A small image classifier, trained from scratch.
Model: 6.81M parameters, 40-pixel images, arch convnext, norm rmsnorm, activation gelu, patch size [2, 2], depths [4, 4, 4].
Training: 22200 steps, held-out accuracy 36%.
Data: trained on photos of plants and fungi (iNaturalist), 90422 training examples, 62.9 epochs.
Rows from block 9, named by matrix and row number. Rows with one number belong to one neuron. Each number is 128 + 32 x the weight over the matrix's rms, rounded and kept within 0 to 255. All counts start at 0. Numbers have three digits each.
# fc1: MLP up (model.blocks.9.mlp.fc1.weight, 1920x320), inputs 0-106
# fc2: MLP down (model.blocks.9.mlp.fc2.weight, 320x1920, transposed), outputs 0-106
fc1.385:121158159150147166169115095171084133151215103125160121124083166083099133068124158165143159107153149108050137137150144137133108083125144189114143068114115216108071140158088072130155096129126179163115126146133149120173113077137068147101146163120151127132116106159101133131082177166151146144100181071208096097120153060130133
fc2.385:116075157213171100115162086157129102186132124132160145111158201155120195109124166158098167109131137146148113099104201091129091079142149116134111107090108146157140097167138155153115168102169147125156191119067101111128166139165144071156121133154071149097161128158129155042162132099205108089140154125161073144111169111144119
fc1.386:121138123158129131118145134142132176125133143174123112117102108072116093138136097117191128135118093169120106104126156118130092105111125172141158081119128089092203145097099057171160099203154122125116150129132135117124155131071157207150148096217133152130106098154142083175151137159122113133105104079109131124167086089158126
fc2.386:136177137123174107146126136163085131081105127143166077109092136101083200134142213143173134140065163148168113149122134145122142107156155089139094153150156099134136074108095090162109126137080088158162114129154113130133108096151122165086091150135119111096045106130131158133110130123206126119089159129129148144186101133098148
fc1.387:093102126140117043108074076057180131081119130082106173122114141181103169113148143093093141144069147110102183094215087158110112132154101124150124107114166108153162190101115088081115182160127113146127243198117171147105052187118103116101134126156104176150119143148144158103090146129090176151157101139238137170063159174125154
fc2.387:109130115077149139121143153118163174134114158133129152134108133068146095123178166189158180178133108085099170145120126155102111142150126094157097104171118113140121208107114156167098107152116109146095147155147158125116055127156147097077135105172139150163149072182117121089108070082157095147091084158152103075091161122119075
fc1.388:084145133145146183107132135047147170087114158123180129167110163115143083161123110182122183160096163142138170100169129136181115116126120103132208123182100121087134084106145147183174128099193126159119143125118096102178154117077168170060117166129108142120159106126125145126129115144150115109176099140122129114114158137078107
fc2.388:112102073111171105157112096114121081128109135099141091151116117104076148181099092108101066112118101128165157124101160156085147074113145166062092145154134099174110165113101162132115175186131152138123167103094130150168096090097116126144061134210153062161145122197106127180143102151093116137108148111102098099091096130120128
fc1.389:136117133138101079121094096095119134117134124123097134092103168170173124104176049096138138129142106134157149191066084193087159181178143144140135151125118136111177094155117140092134122209136133126158105168165187139121105155141115104117100201105122076185109145165088103124133091161122104169144111093129140202082166106108113
fc2.389:095130106182185137185182178122148111155108091128102164143115165125057151072091155165124152162139076131055119100120109128133178078135102149156159135164097066124088174131095183172173126064086170136180117100135134112200098116151140168137112098094119121121176155142103136106100149115136108156179139088105122089079097099171137
fc1.390:183158129135123119154156158111068107052144063149150131120167113089132125109076163162168155068123115162099162140180125158141101136148165149133150068071142143090135122114118114123132155173151149155114123125185099154126110068165120162103117130126082118116106071122084114124109161091080115098108150076108081112121162127205215
fc2.390:175064119128118102160172175122182052073184128120151076163095152158152163153145157142068160148087075090103161132114173105160129052084152128147101118151102141137071142139116024099107103148194166141100126108145109113110113161154076165183114153128136085181118095094143115122138104157145141102147105108163105133148171185120079
fc1.391:068082141088134082141121173150170127109094127121104108170105150087134132123179186071175075173099128125178116178138060180137107108132129138061162110143129173183174067187086128100098121098090052147131173125118196200146187115092210125039160146152146132073150113123117142161135173102129113137152120112123177113151156133127114
fc2.391:057134196131152107124074107093118032160168147137163110127142041155166098099128135120143138127167111137093166104146120089095171166154114086124160197128130139171103136135159063126183159206174090148139146097161119133151132182105169068152139154132144122153081128089077177153122165138151144134118160132131132129161164166144132
fc1.392:158178172147176086139094094201109168101150144178145115151139120090132151154125152167120128079158120082116152205168130084138178140112151149127123143132102118152127139134154124130176129103112124107149130105158148112148166143077145100090111142050146147108111175149108110116154139082171100086145147093140212053127139143108145
fc2.392:138117131100087142139106146170139098152142084121116176102181122112105073217161119163114101107120138100131143108120145107148149096082145169113142150111135108091130145154091114197147098131088165145129187084086193122185192129133106101118136153108087146099151143199128115155126131193126150105084145223116085164095167102133141
fc1.393:144108077076117172125115112089133170139186111117175132122080067128131201127117158152151130118106092133074118124101160165126117134132140089089155144126150126177112116132135117134091127124146110103172115142125113206131076073108140118119158083074094103136115162161147100162139079050181123101146151203118095132103119073204106
fc2.393:180156147078148064094112157110144127105142126162137153131140112159101132118158092158081186207083135104138112118127112144172063086093158118123099129131144121135166073149102165151107169107106129200195098165136107076139103160120107153138140165174158185124159096109107099125099099134193148109110136157090098084220153113175109
fc1.394:128029107111125173097130163084066225155173134117100149114156117051113101125049088121177146119062103096159091132187089124156124064121094100130159062096096103159144116113130075140147149062172121126127184102147129146159139143088089171098130130123131174125079109120183124155141169096095130091142146099135117096151103111095137
fc2.394:113105102129087089148109119136150082147211143089152065126124139104109068139124112114155167147139097197066028141121080167180164143107127163087174105117130094066083108070110078108055108115155182161061155068109194123136059193116137134114110101125184105116115076145126170090109140088170134125120088096051155147121124141082099
fc1.395:142117100144128121134139106146197119154138069123143146136123117162078095120116112129159119112099096142080125133113058176110047095130117153127095110186069105172127183141177140127178091098185100160115139147126114117144120090141094099186104102116112153212157112163139052141113070126147147161136129114161127107189117149147148
fc2.395:081189136148141184099121218125093150132160129148138187091104130046157057133078170134135115147180106162185132063144125071115196155086134130153138128131145143127124088077147136137115120118142103153127156133149163104099078133108110116107116163184115190124122116082144136140093155156103109071123134130080182086213117118123074
fc1.396:080144119150163083136154142105080068138097138110147158103183149123054137147140132126132167121082095110109067149183070114179164065094141147215201091107144141120174141163135116089151078095132079122142123137148107128136150139114118133059100115165127098102149131117116080123177084146153167084177200122080088081149167125105109
fc2.396:140140147156118145115147154099189170142135184118147101135121120080176124083177122129147096167154061145133110094126141144122170122120121095121177105142147130128124118144118136108111160141083131137137122118114113139152111100119038099157089148107171117108190165108131110079097084068123134129148123127103097156145164197098136
fc1.397:142192095095113145160135118122153201117156136024065137132119096142183136107102145108119118116098129124128105154149112090172148153163126143200156099117185123115134082089132143168189149059134108141167208170095131134135095121132081102078153119079132198147150147140196156136140136108200180098106093193082138141121158165175188
fc2.397:123178105141085108090108128191152158077147134176150094055090146130122142131127112132152133151123169172132141104108153133199075122150151110168131139096159189131114213144109171150138082117170089079143118120129101197088074148168126165097118083138154160073119101107164087132106085139204110111117156101141152092111134105134100
fc1.398:108106121121152156221098137119116106214162101098083167167133100148072120149121164127168089117163108093196150150136133145061106122134126153138091205163177179187137118114107204168104119138158194147115106144147144173141156146189154142098179120103120190133132102119118135083163111175129087095155131152112118175161117130160127
fc2.398:137125111090122124107166078119123198144171145119134078098147156105076171138131066162176130203093140105149086100163115134145102098181127134146162058108139081177135083188174119131121158095127147164138082114151182153122090050126072197057152169164145171087135117099122071164167108130158128192139146169100106140097122115152180
fc1.399:104118087092180111146091102120118091130120131152139135162151118092065097054153108150145069116121069069149156154115154182169136139118124157115097102158107143093134169154134086126172096106144156114148142105150168135129108141095129132149071091177184098168199075135135133136117165115142126156117160180086176148101164079118109
fc2.399:147057155142091055112102059202123123134141126141130172085175105135115159128097071159105134105212164075082107148133120148208157096044184174163124123111090122083075126115121118094108111115146134219104173138138106153114085111056149213144170090166133099145100146140042109100175108091123161139102114140154139035116106120065159
fc1.400:140082109067139150134169100134073185134126120131192116092084146123115142165064144155108090193155111080160185121183076119153135124181166135127175133114094137147119122141057145096141177088167199078174122104160117137086157122140134120111149168141096171149096140148179096150063163126139190148136132134139130211145084126139140
fc2.400:134168066114114110117143165126107134112123070107152167134146071128122087130159105063058126158060154123097171124167115121107100155080152155182095146130186134091137090142159084116118139146087152181151125132103143126122161147144089151072024137161141167158120113128190123149086120114076173074132116105133137149151158142126117
fc1.401:120132109166150175131136116083101160073125142087117121155079138112175105168188116152126095128160102117127152085103123114102145149124162124143095144138183165147135200121092113135138200179131192167177052129164101160154149160170129087168161157124082151118162151158160073141143144136039144109167116158121108061150169105081156
fc2.401:070154067073136088110118131134089183130093126172152093136089104119167180154180132189097127138143134184150079096130109147069101068135130158104133113093134128130118165116081128124074059118073143097173108170122183135142130100097157089109156155121141118148114183153118126118152103150156147100119178107089160159153116109092201
fc1.402:101081098119147127128121094163147095158131131113129136075072142099177136102128131114108144152152062151143119131129112163100112161083114138067142126106108133099156140129082137123148100076127148117127086105085069179180127070143120104153152126154163103081165126053171121111147162126150190097103186128136157171120120144093100
fc2.402:093124145192082090124101136129200093130116166177133097131130194108150160132158123123160099093149159103105158070134162117121155152104145157094153113085075066142152156113136136134131112127143130142136189132084123125107120115157150097120139123129136167084136172135121103115085096114109165150105159149111155095167178117157103
fc1.403:128134184142100143151053174121111133135105165082160133150141155125045157146155134151128088171163125174158166104104115139193103137124141100149138118144116160090134111100159106113082099123145140086107215180129189115120150126105172153146109101122142173116157125120162117093110139169179155179176105118123117123166071146154115
fc2.403:089131044132129129189119086158141184124229114102143175129147069111092122141133171097113126146115105152108145049155191139121099072120128147169093115161124112169118126143135112122157166108188081129100110063061130130099127103103135120121088068142112093147107139106171150115168104115127078195129108178129110113110109155105089
fc1.404:136088153144154116106137077099164119116115111134128108114140148105102156175154140138100104149156158119140119127146097109125084114132154177100114149150131115170204177132093142221171134125180122095153181056130084111167167160096080127164131126182116157132127115103124112099142143065095161158152095084116129126107222100138105
fc2.404:145143066060129169147182119125146065110165148109113132057130136125181143131108068148118109143130115138066088131071073088116144099088095148069148114162155091143126140148167116168115129075123152112134111184138079080062109128154141148131172102112135083129117084157105119097106099128101116092080130111143105138120124125130059
fc1.405:079061130122202142182110091160145115139148121176114127100176109130095117164158136119167169116132103076094124121126152166128197109158125137091122069190121110121137165137160200120150110112087202152114156091079115114166074120153132108163148139105121093141134170104093164137121140106126182119111158126120135162120118101141127
fc2.405:093151126120118160112129232155117143139116169121138140128151104128237201138126152168143116123076192233143089153123096123159154161127093091187074132095158094132223113127156120097117146142085082111102126170121186137144107183167118131151145129137097146108147117154161111149091154195143110082171152084209097134123077136128167
fc1.406:134133122121090157127106172110160128168065118134122133141070110134134149110100085109124094164144124150096129091108107108071091131097087117134130146152055095108128113130196128075080106151116143166123132102131104145175146126094205093136113172108157122166173170154154112099170157119099143134162177041148119093080154084137135
fc2.406:139122071122112113139158104079075162156160144132154122106162126098188113065154109153129083133075046127144162203110123124059109119094113153092158165109174099168124115122156111175117080122130114103138151128122124149177126121146180146147151087138098067201144147142074102099121111138141129081150128119106138109061123176144178
fc1.407:151165180170134167103100146140114125135167106112117144144107042128153190121116121148133124155141147154118135109092137086060130105124135123157132127123098163124121115117116120094134099104132178116144105127152212134149115119167126110152132115155177154082116121169142159135154148164151068130141086158110107140128128102146078
fc2.407:138133114125100135119154139125139054129165171142160175187144060087159099109128173122111177091128179109101183165153117132134075144087172111136112117156144126145131065176068184164128157045081124091132128162115179128097087104119129141140128180164202088150109124139166168143102143141156152128112176121064064176118084064184127
fc1.408:043112194130132095142144114181106133124108111097152131133120154117150170087110173126189142130188144156168114100145127167095158126094088128150182114161216108099083130099139169141198116129147133156071118152163133085061070101161101073120185130128094124131087163156104146202091101145210115160105131107111095119090098100096086
fc2.408:139098090115118129144140144108113125138148120164088135104121126168133144142142099105114127175083103190169128106127145144125137154137130157133110141147163160121087155161199157106121127134129137094090109128087109117111108159132077136133076154112154139126121056065143176140144124103170106069116117122151160119145169132155108
fc1.409:135143111146134117153110122136125083132108123096177069114095114175144134123164145108092086092137074141134113165078089110149130125157076112169183107125107102081151125143074133061160128158078091085117083096099126150070116151056139155135112187190133106120177092120176156098164181117144106182168126132139073113159129114084110
fc2.409:133169151086120158134148083150175120189109186185155164152072165125109113188116125134174176102144131139115093129126182087122139134152129161088073073114082098174140099147071142170148131139180124075147199130112163087161149188139071091137218126154140145151139124155119171140146140119127103148083143112098143092149091098116195
fc1.410:118162103152159088099116165155091152103122169074093099143120168105127141130156093095148080168095067108106127171108122128183080145129102139099105105165140147148141149140114111141137145087094113146097152130081130138190195148169063172101170125179132146198093094152104118081126117149206102107093123116160134103124118133078140
fc2.410:177141116078150081122098091117155146096098120153109140144146126139090092121122146096154125152107075146095120103126209152119208157132129142088160126102142185119139109139116099171046180121113130140177140100075102110142172179065061103098154073077107119116107142136108143089128097173152151108158107150137088129096096108092164
fc1.411:128136131158091150187181118109146146162175102197179168117157079148111172149124142160095136125167135122159147101128128122167098084173166180097145111111199178152131224134125145146094103162119149144192189098125074091159059092087118184119110156150120112096154127142102168096109141143117097096152140052093125164121140121116142
fc2.411:060135117149128143155150208114140137173141189111112055162119161142131181151125096145123126098119124102153176085148121121110155111107136134173051148143158138097148120146110119117095172116121099050134133133173122089097039162109148116076152096158150120088105176092141090124117111146175131114159109120164128154137133095139137
fc1.412:093058105123150115130087145138138119138168149124086099174135142119104165198194070078112139136167112130074106168102105124113123087123143144164109072159131119158087142137107094115124146097164147149199091186151114122128168155125094139121100095149097107180133146167061161196146104172121136161070117146120113144144146183112170
fc2.412:084146203132116122158116139187141121138073178112116100143086174116172126114123137169134229140084158135203101059171101125129181123127145160135169119159150168133109115057130083124145123070100129146145157153138080126124159145077128110108127097119090149092135105108117167076079120112101079089139186131118160120120159106172150
fc1.413:196146105074133149188131137064110066119122074120126068151163129120101138160177117128095154063158150075111102130141165086121110098168116113134094103136176085134065104119096130163138112154139170094140131175098160137133136147070138114167114103152168208185119102175103146084132104159185121140163123201119165099137105126133124
fc2.413:119131094125107165145111138138133135109139137137120121129117145114109105134059146148167113094125182073112083142143124150192112119134082072146117126147110134111121085109091167109122159142132165121162127145160104137101120133180081117076095112100117185095131128139142099121140137124092100075130139139089080111123064142133146
fc1.414:119067080097120099175146122096061159117067154121096101106141156206203119140141122114090079113124152119178117108105070145139091118085061078102076121147145144155110107131145107132127083092168095124078081114148072141110164112089153143156137139070131233145093094122122158132114134155133150091123105122159115160141148128119101
fc2.414:143098113099095067091120037203137121134158141080095128095131176123097099102124189090126159161135144147116109129095128118096134117081111142093143174097120184082115106156174156138078148089165163123184142139101105140100121120129162130074155114173109125102142122132062118111180132127123202108088072132143114109103117122092115
fc1.415:137230138185105115123068144149096147142164123126104160105113168126129127108120124093155115130162107082127095220137132112170166137167143070151129125143108130103130157125148130146168154100014123119117084143067169144123107160127112130057115090107134113110128158094173198135093118134092183131166127143143137145119168151188110
fc2.415:127115155120137130204207162134116084120151214127133141145158224144142093096067044160123096079120108156146173120131164098122163120116151096099113180163192123170115100114151134111129180118070160136148095193120142206202125112102090139140140079057165154068127229117115132114065167128134169164179108089157146074131133145120118
fc1.416:135109153141195190168068093148151113020174081126132175101163129040157165149130128140153139130173133057189062086169119102105188120136111123152091185145117088168159121112159123153115080161123078150091121099113124171105121115127138099120140192072103177107099132183130143173121167110181133134118069151116130180097159134107121
fc2.416:137133166127108117132091110120113045105130168114138134121105154196175128134080124112074134106185149109137057063132111127155136110130153114168114142075118175138167158074174126112096043131128126136141145139091100063075165113051138163099138104127153142077132065113118048077106081128130149136152138128153140100147166106165128
fc1.417:144128103094176145144112119109061133095176153066094123107136167109109150117157055130140114103139101144129162182113118158137128097142157134145076156104059127098118098086201153142150141142127165096111158134138135131111130127110155149146126138049092144118208091171148135154104114156081051170122118148127155066159148156155103
fc2.417:087112074110143108146152063149058092087126114100056127083177142101123174096099098104175097119157123130118112165163131112061156163142139165135119165095054084099077144115144188133117120126158073087090153126154126196144074098125154097124134127117150129096057112182119165115113128117157181121115124106066139083133103132098088
fc1.418:084108148078144205106157140124172135154198124134147161125196164155108177080129086168056147170171093162152140115123142174154177125194104098157100151194164111157220080170095146146133123152110078113170156124118206136135138144110100108098098119092154114131122101052092149174127109102036193122103080120133101150119157139157090
fc2.418:195126131114158125077117061104085148162138112197069155096083112128065129114088105123155100089125158153116110096085097152132108082108158086147112160113145081133152111133132111115147124140095181222052082042130158101084141091153140110148139129132128086117164138157106123126134151117198152195160148092073074038113113205109094
fc1.419:090166214100124154096138177163127134132082144102084164116066107156120132125178152124203152145135127157127147127089109173125165186137135158147116121124126131142122179112079134133192072165153113191160130084159155106126182167185165112110170102128122137077157117121135181095143168169141173097148156129132141127083117126140117
fc2.419:145097104119085151140108083103154124080139120109160124097135138119139137141140100169112107101104130119119139132153099102156143119182113138185097096104134165146196174160136100122110119106090152115086111089133114125147128121135040135140124081125093179087092105150116076112106149085087101120139109110126164140082065127117174
fc1.420:112148123157135104150105120083168091113154166148134180087051114120120094106119105091225065090127117110144107082149164092106077141170158135069067117078101151098123167123125134178094152128124163104151107052181121186160079164125104103141115134173182098118158120143123128165123124181165149097095127047138104087136126073121133
fc2.420:110147180133139182151201146110078134192086123126106161101101120154137244114098113122118098147160148150131085139046189116154093197150118131046105115153127153099116109102154124156135190091118126203141148082133105096099133084174096099147152157101146084153082163114091184157169118161147147144157166148177090129154133169171082
fc1.421:082157155095138161108145110133132171110107118072097097053125143100128075097166200096116068124095116136119144032184128108152069135107124147065121107126111171121107125132100130085093097105101098158138137135146159123112083160096141112172130143128116091114091111155135095098171156120072182164081115123104160119133125072179053
fc2.421:122094179119111105210170106161130138116226148119101124117098135150118128118129146089145145177140106104124131108136137105042175119156069151173149130169091098143179149123177101174131130128130139120158138148116125122181146081147108149106166138181102111168088128113124189149125158161130165130101146107140058136077083125124154
fc1.422:116150154180158136131127166104140235084097109131166156157127178135152121115136214173158104119117101073156143125128103152184102143177142110143131179090170142144111112129155119125116133101092108138172151100110097059070116119146126111161144138133120063168173180154098139115122084125066177144138108131166147160124139117103156
fc2.422:151188134155139109118189129151129192129092147093115122107152154129113149155068174091148131129149157147143082161177165138105108169171065151120144091153158105117118172089108150159139111080173108177172128106139121201187190119102094047188137127088144139070100101190078130187115162103119153108161091205138139123150159160095101
fc1.423:122108089177163156161123108065052183112106170126096062175151194126129147111096112083157088165179068097111171152093070142122118083065189094123119115046095085049073085126146131088118147110158066147138088119131089111108178098103158135147201174183143143094100136115095155109050100106149202183126079155119097170137133146178085
fc2.423:139116137127185127134163100060127157102113127155141122083120110136144129149152148124147161142094111159132132098171099114148128111092128122137137091049115063118135099151098073143112126114093141132117137108115093121178137104103091142137132061123102121104240093103119016126109126111105126109229183139125117138162122204093092
fc1.424:167213150117126103112133092102154144140135156115074113038058154137206112174122099142105133089117130112105129126054109085133126105139118200143090172147118167099153105157090097143138071143090128135130094175108184150135092120130068094156121111183132124089132084100146156172164157156179101128102114124106161152107082122135099
fc2.424:115145165103095088117166095173095213084095055154059151083164145170148135099122139121134103150096095191089118122117130162085143126150102127098103118175140133098139125168130095118185065120196128109105108129132140144142117157142106176122161118109149095172192126154157137084185223148152105136154126110144139170085152189163175
fc1.425:111206132111154145121157159115079103168108115080097134132124091054123150123149109112109103072128155106175181130112100096073178111117150126121138117140148134145137197168126115155114132119138117195125110090175074124149159105130121123170126126069147116162084137144139198125152055061145140108144174203108103133025101078084132
fc2.425:096084096121173099130121120109164162156103164133124065172140128139117142157106138088131166174141097197118045113168119152101105098115119128115113084133120090124076136203114189106085168133194158135125104111122153050158109101159097118087082101092110067127141151136132138096138159140114085082143090141165214128195107122123082
fc1.426:138137135143096140145072123175108129129132167079120116122098179070090146224142134088121152150156119085176142160087024096125064106079151081110176056133138127107051088116103066072119060131109096111158133155115149110065185090100080078114170151142111196115117105149110124090116131098161115076142120076142137097100134166167145
fc2.426:090102142167117198100105134114120102153137135159156181111115114133136175132151159103122093186103146141120147133118152159162167142127152131153164102127091146171138120114155146147152174137137120138070123125097123149156101096147084087054121102114141126084116107129093105121158131105158118118106166159152159156134208211127062
fc1.427:160151167106149142146116108135182106108142121132123125178152102107127142161101147120107147156172142127127136123080114149128137120123173125153113161128148138099172086120099082170100120141123155107149104136166156180131137119071114126165179087134146159162080129104078091138065133140153091188129156115132100097097121099077111
fc2.427:187128144183137163100080097142157106174066102137170167082104126070119150150094101163146107113140162117113105135159132143115137132112104136112172166195103137165056146206116087111146155142083135169110144154119161128107128109118147112158176165140121121109161092119143086141165140184108109130130094140121146119143114118160162
fc1.428:146164109133159152153116070082219122129096136174151125111100145206125175116147096163138097137169123094104085148119077088190115108116143135083116121100123074172086139157135160083129086088111116152123173185131093163138162080065114171136116124135193133137094158140081139085109151103148154114131106126181116105172128197161071
fc2.428:155197104136165137184022122145115131130110120133082114086119151077103174136099159122149144121054084161144093098115107110169126159176095095148181149103142081129131133120118124113154133122155112144141129166155166136165081110103078121133190092102174164159111132124064135119131089038159158078147165108149112158161107131164164
fc1.429:102180097145125138147122104211147116123097109156135096146148112145152148132087147169113108135120092182064165077129150201094105147143123166154176097130093122131106087118079180182136115008147179084171149224154102117160119128166143096112130069141134179131150158128149109170110151103100113170177094174106110165116160122140144
fc2.429:097113166152090186107104093170152127131113218173180204128146119144147115139146066152112105105132132183130156141115098086142131147163108101146142127166119179079127126183112148130125132138091115172139142113116130057119137151159145086099143077194148101141151096134086110128150128114149088115080128124120122102065136128082090
fc1.430:175211041119129162055121116138122137172145146045137108098156136167122124130079133130127107138147188165168110127105128176163141124088124146129141129112096152167132061150092045144083110128095126051136157130085133151117124115137122069046122142110139082166120140120134159134146097113188158114128106093103118134175128164112141
fc2.430:169132173076123078139155117109118171121060116128124168116107135164103138121122121133168085086160112126106117167117130092098161093098101144136143143137190186115069098174091084104088145109067093126155108146092161142088190121170074181141155083124056096102136112115139132124094121115149148144134076085103162106169063114144167
fc1.431:097184114109155096149093044080084086118099109149152172202147094155158153094169160089092076142152118158134106183140140134114128152074128095158165123099106126178160137108129145061147147059086136118135125131160137171129140149083159139109176086175135151158125133118168092105213175159183141139120108141121120134156129100116153
fc2.431:117136124165087149076118099144123152086130068135062140109139084143077112046134109091141195201184137150130192052122071072125155129138153165094122120133202058186145099144112148117071052110088034144124107134176100169171173135172125143130171130112084147129173109146104107125070133120117137127095092093075192113127125115126111
fc1.432:142148150153157095180139109117160069140128128099143141173140148135117072093099101123173090121191119118148161096078161131124148118096149124147143091121120098046133097112111145071176090140228123040137187108152099184158093150125135161135135169105167107104096154123075137085118153141132128086105163106176175183126095096138104
fc2.432:122089146118084199172122135144143128128087162151211148097088089150171166114116100156177121112135133184127158141153061119147151183117059151158129103115079110137119138129152084130168079093080172137138057120126105106066137130140111081125081109122164155187144123084131140203085140183146126151065107122144108134089105141152148
fc1.433:151149168111162072085097181179167095145138134132163070077094115144093134168138094126099110169138097154061154161152116171147192124123175131102139114133125162111120172151150182063183085140114149088145096150140160113115146156149134045132077140079131159177191132154111174160098066133134135150093145115116093142177115119136086
fc2.433:086144115130139168155087184150153113157171061187122118122098116138116062145164091158158194110151105173105134186155122105136191124155167137139131108128122134128102118109161158121116116151161141175134154117110134107164092171147131122155145132110110121175140108130106155138117183147097134060166104128160143054094084123138088
fc1.434:187110119131101093189100114199079084094146131116095125090159116118142105066184133091096126152102096115104058106144143110194080118153182098155118126106120138128101112172098078133121088135127138156167167163162188122087168079132144115139084093124171092143140075158064092206123049162113168106085113146075116140128097136156122
fc2.434:181159153169076143105103139112085100182193167161107085123126146118168124146124169147165091191130089167070132157172177129058125119104099127126166079232085109069148067083160106121140081136115150102121119118093117065092120120136113073143112120125084142056155155152124133178117108124124083159120124148160081095110148126183081
fc1.435:102112103140178138095117138050110180101130107046086108071076124177105147201116127113082137067084087132153100138084179113141130055163169070087150155092097102103098188107163147142131171070182097121144191181157179151115142170080090158127137178145122116139143157152102096168142181124116140170132143141105107110122046151171146
fc2.435:153163144182090138122110149107121119124160110081160111097096132146168177097112150123143151137130135137141098128134108113184135139088175135097136118145130124090131156121103142189172123131132134193145131067161109107113130135132109155116091200145055127154150111142123121124108059138111138111139164083190162145174069157110094
fc1.436:090146166148125145138134107111133102109099115185140081113120187130159137051144128149075066195149081114173070144134138157102160099159170176188141144122064182142118115068159166138127079082150149082118119145143087104179131057106059194110095102144167123131102070078187094124116130138056126161140116167140163082104114136097079
fc2.436:043108143142129139156093099111170146081153169082116091123099060117125174128142129128078146098159134134168210065089162103126177098158142134184085130181132110113108129140194112092115127106133177167161169077144133193122145159044099116090026138100081094113136140172118115170099154167115076119145089133118148109168208099220120
fc1.437:198122166193146155146095141150158111219142126189118158093099161130152087119118095157118109100154113116110149131109094086131128118093137135111091075126075131171137095124136125172093115096143100129161127141140115106159115138144082104091202122128140175106093171162185186162111132106103192145142114178148098149120229147125108
fc2.437:142113125103096205124127117163152145097182114135090200133167098113128083118102126163165152113185177108116159187155149096174144119116113088168138115135183147082117084116154129115155074150174117144100142144161153114101128102160168103082107096124145130141183140194164089128148177166114144120077124085137123077100099137103156
fc1.438:103165140108208068150140114139107113110072135104114190146072138145166051122098079111116117086152143130113173103147163126131070116117112074139061109147145146138104057157129050073154162155095152062185089135117117173169151088077139090118046087103156146078157154175169092147137064132139109110144179116113107158143102158151136
fc2.438:115155127059162186187139071099138105114094164110162144071092139123106105182121156111144170111169144108144110171126100099137068140113131112110126161120092096124138122132144157187147105109072144149156110135087128127136159129153144136121149147177086129096087141099157158120170166133132116118151105067109141116185061140105116
fc1.439:100139176127095144177164150118110063136147127180184144148133100110118140176107140074135121147137078151105119109115176136109166105126159094121109122099093130178080091089147115150182103202167149096124144172113110098152142094115192159089159115088127109122145123142041102145073131131132146081109120062117063074100090140075177
fc2.439:128096129133120161131129109170170151155155123119078172136207080106150122164151177152125154115113119126095159154142106123152172101156163204133115138158139067067124172109072106120161096102109093080141103149066075159133106099175117123126151059074146125159148094166156133179103083138138144133134098149115197117116144120075134
fc1.440:190128146100182098185136126181157125030150127132147210117126074074154119102114180144112182200178225141128125087161127141127123098128101103086140111167122167162105150130121114102096049142134153144146131117097145084109146129137111193147069179186161151133121098138130168128191101173115095108114166109112128180120155134086164
fc2.440:137160146096101107124140139164159052129128143122152083129072114117154102103131133128128097143088173218205087066136116139125118142122153137122200134160112161107163125096135095092080155118163128089164081110183134141092074102086105115147151127179168130132174175119106121115155171170170089115150133112131093113123146128162161
fc1.441:105120098118079088138149104107146163057130179149072187124111101171156135163171136089109157128153107078106092130166125120150066087156145153095152109163134084095111088139096126202118145103072132106197142192164139163157186101131118132125170158136123140096151146130098092067101134121193122139138109184103128146167163151143131
fc2.441:183146110219117111136186186164130119123157122122164094139165090150101164118097095142170109139216096131120115140094107092084141079133133140176096103151139167105156195116104096086132059130148089140103164148135153142124071124149133151170195151157136139112095175131145083160098168074086138102111149062147059102099200159170116
fc1.442:151158147149152159155134130156156084193141198184122158133119193129100086076151101050126116125106145166154110079185099152136099174185124074132171132130164069135102082134170159100143129073169140111161146095188171119173133154118192089153127159200170200066130111126099137124115148091095145092134152088150114132167102140102083
fc2.442:087074098129172134138101110187144143101105122094109104134150056125124171170125083117078116080101162103073101099111112100120191157122123112144069192120196150133131146137152092154087118125162124076154150126119183153133077136093169153185145112119049088138089158172108140113100113127165147076137115053199133135056150092099137
fc1.443:130121167058157193110085130120141129130181160110124154140160154090136088141075137074163153168145019123093082149074228136099153097143052106188230166123182133164112176084140101142103161133156070106121108090140081130114091093141123162162106124173096149118168114128205087153153110131103151153140115094144089110170074110117128
fc2.443:084147097146191122109174104150110163145185143155167166152095120056139136149175111171142093095104118141143142125114128123093164144136138094144111148135119120110127096113101092072073094164100163142213180146126144121130062108157152112141093152088119148167124101087078092142119093147087145108137144111105117114069145090119109
fc1.444:111084129141074117116138164148122154145118102139138126111135170145113096181140121111101136148176195181125104158113175152110109115137095125121131120140081149138124145121151094097122118097191125143104087114165068161133194119118125091152157113117125108125085197095175136094122188095108114159136158136152084138116105164036164
fc2.444:143100131154076116110121125134139143113065152108141199102144145158176058092169166160150078121076069130164100144111137143149134142097226130128118097107183136100163166158131117123111119116129133103140192144134097082138158161118153164152098117160103136110176094081143119135116096066175162099111165118157141148134117137123145
fc1.445:127136057107081170112121105094123098219182162122115113168097078098118128153160105153145131145075121235145132122068126171095111073099112129168077054093125156099136055122122157084129148126117155133155143123130134122131171063160105080123093080140101086109132128091099140169126116146142108180154088139129083171096119085176142
fc2.445:192136084138132205129123113095191127172062114121144131125181115170141175111126148142149154123139115176156076178132093087119107197185161124024175051151141108171085057114083150098143141074105104093191158123137131121133074081111098114127154118195140100128152061156110159077104109105084055152126195190121137129120158175075208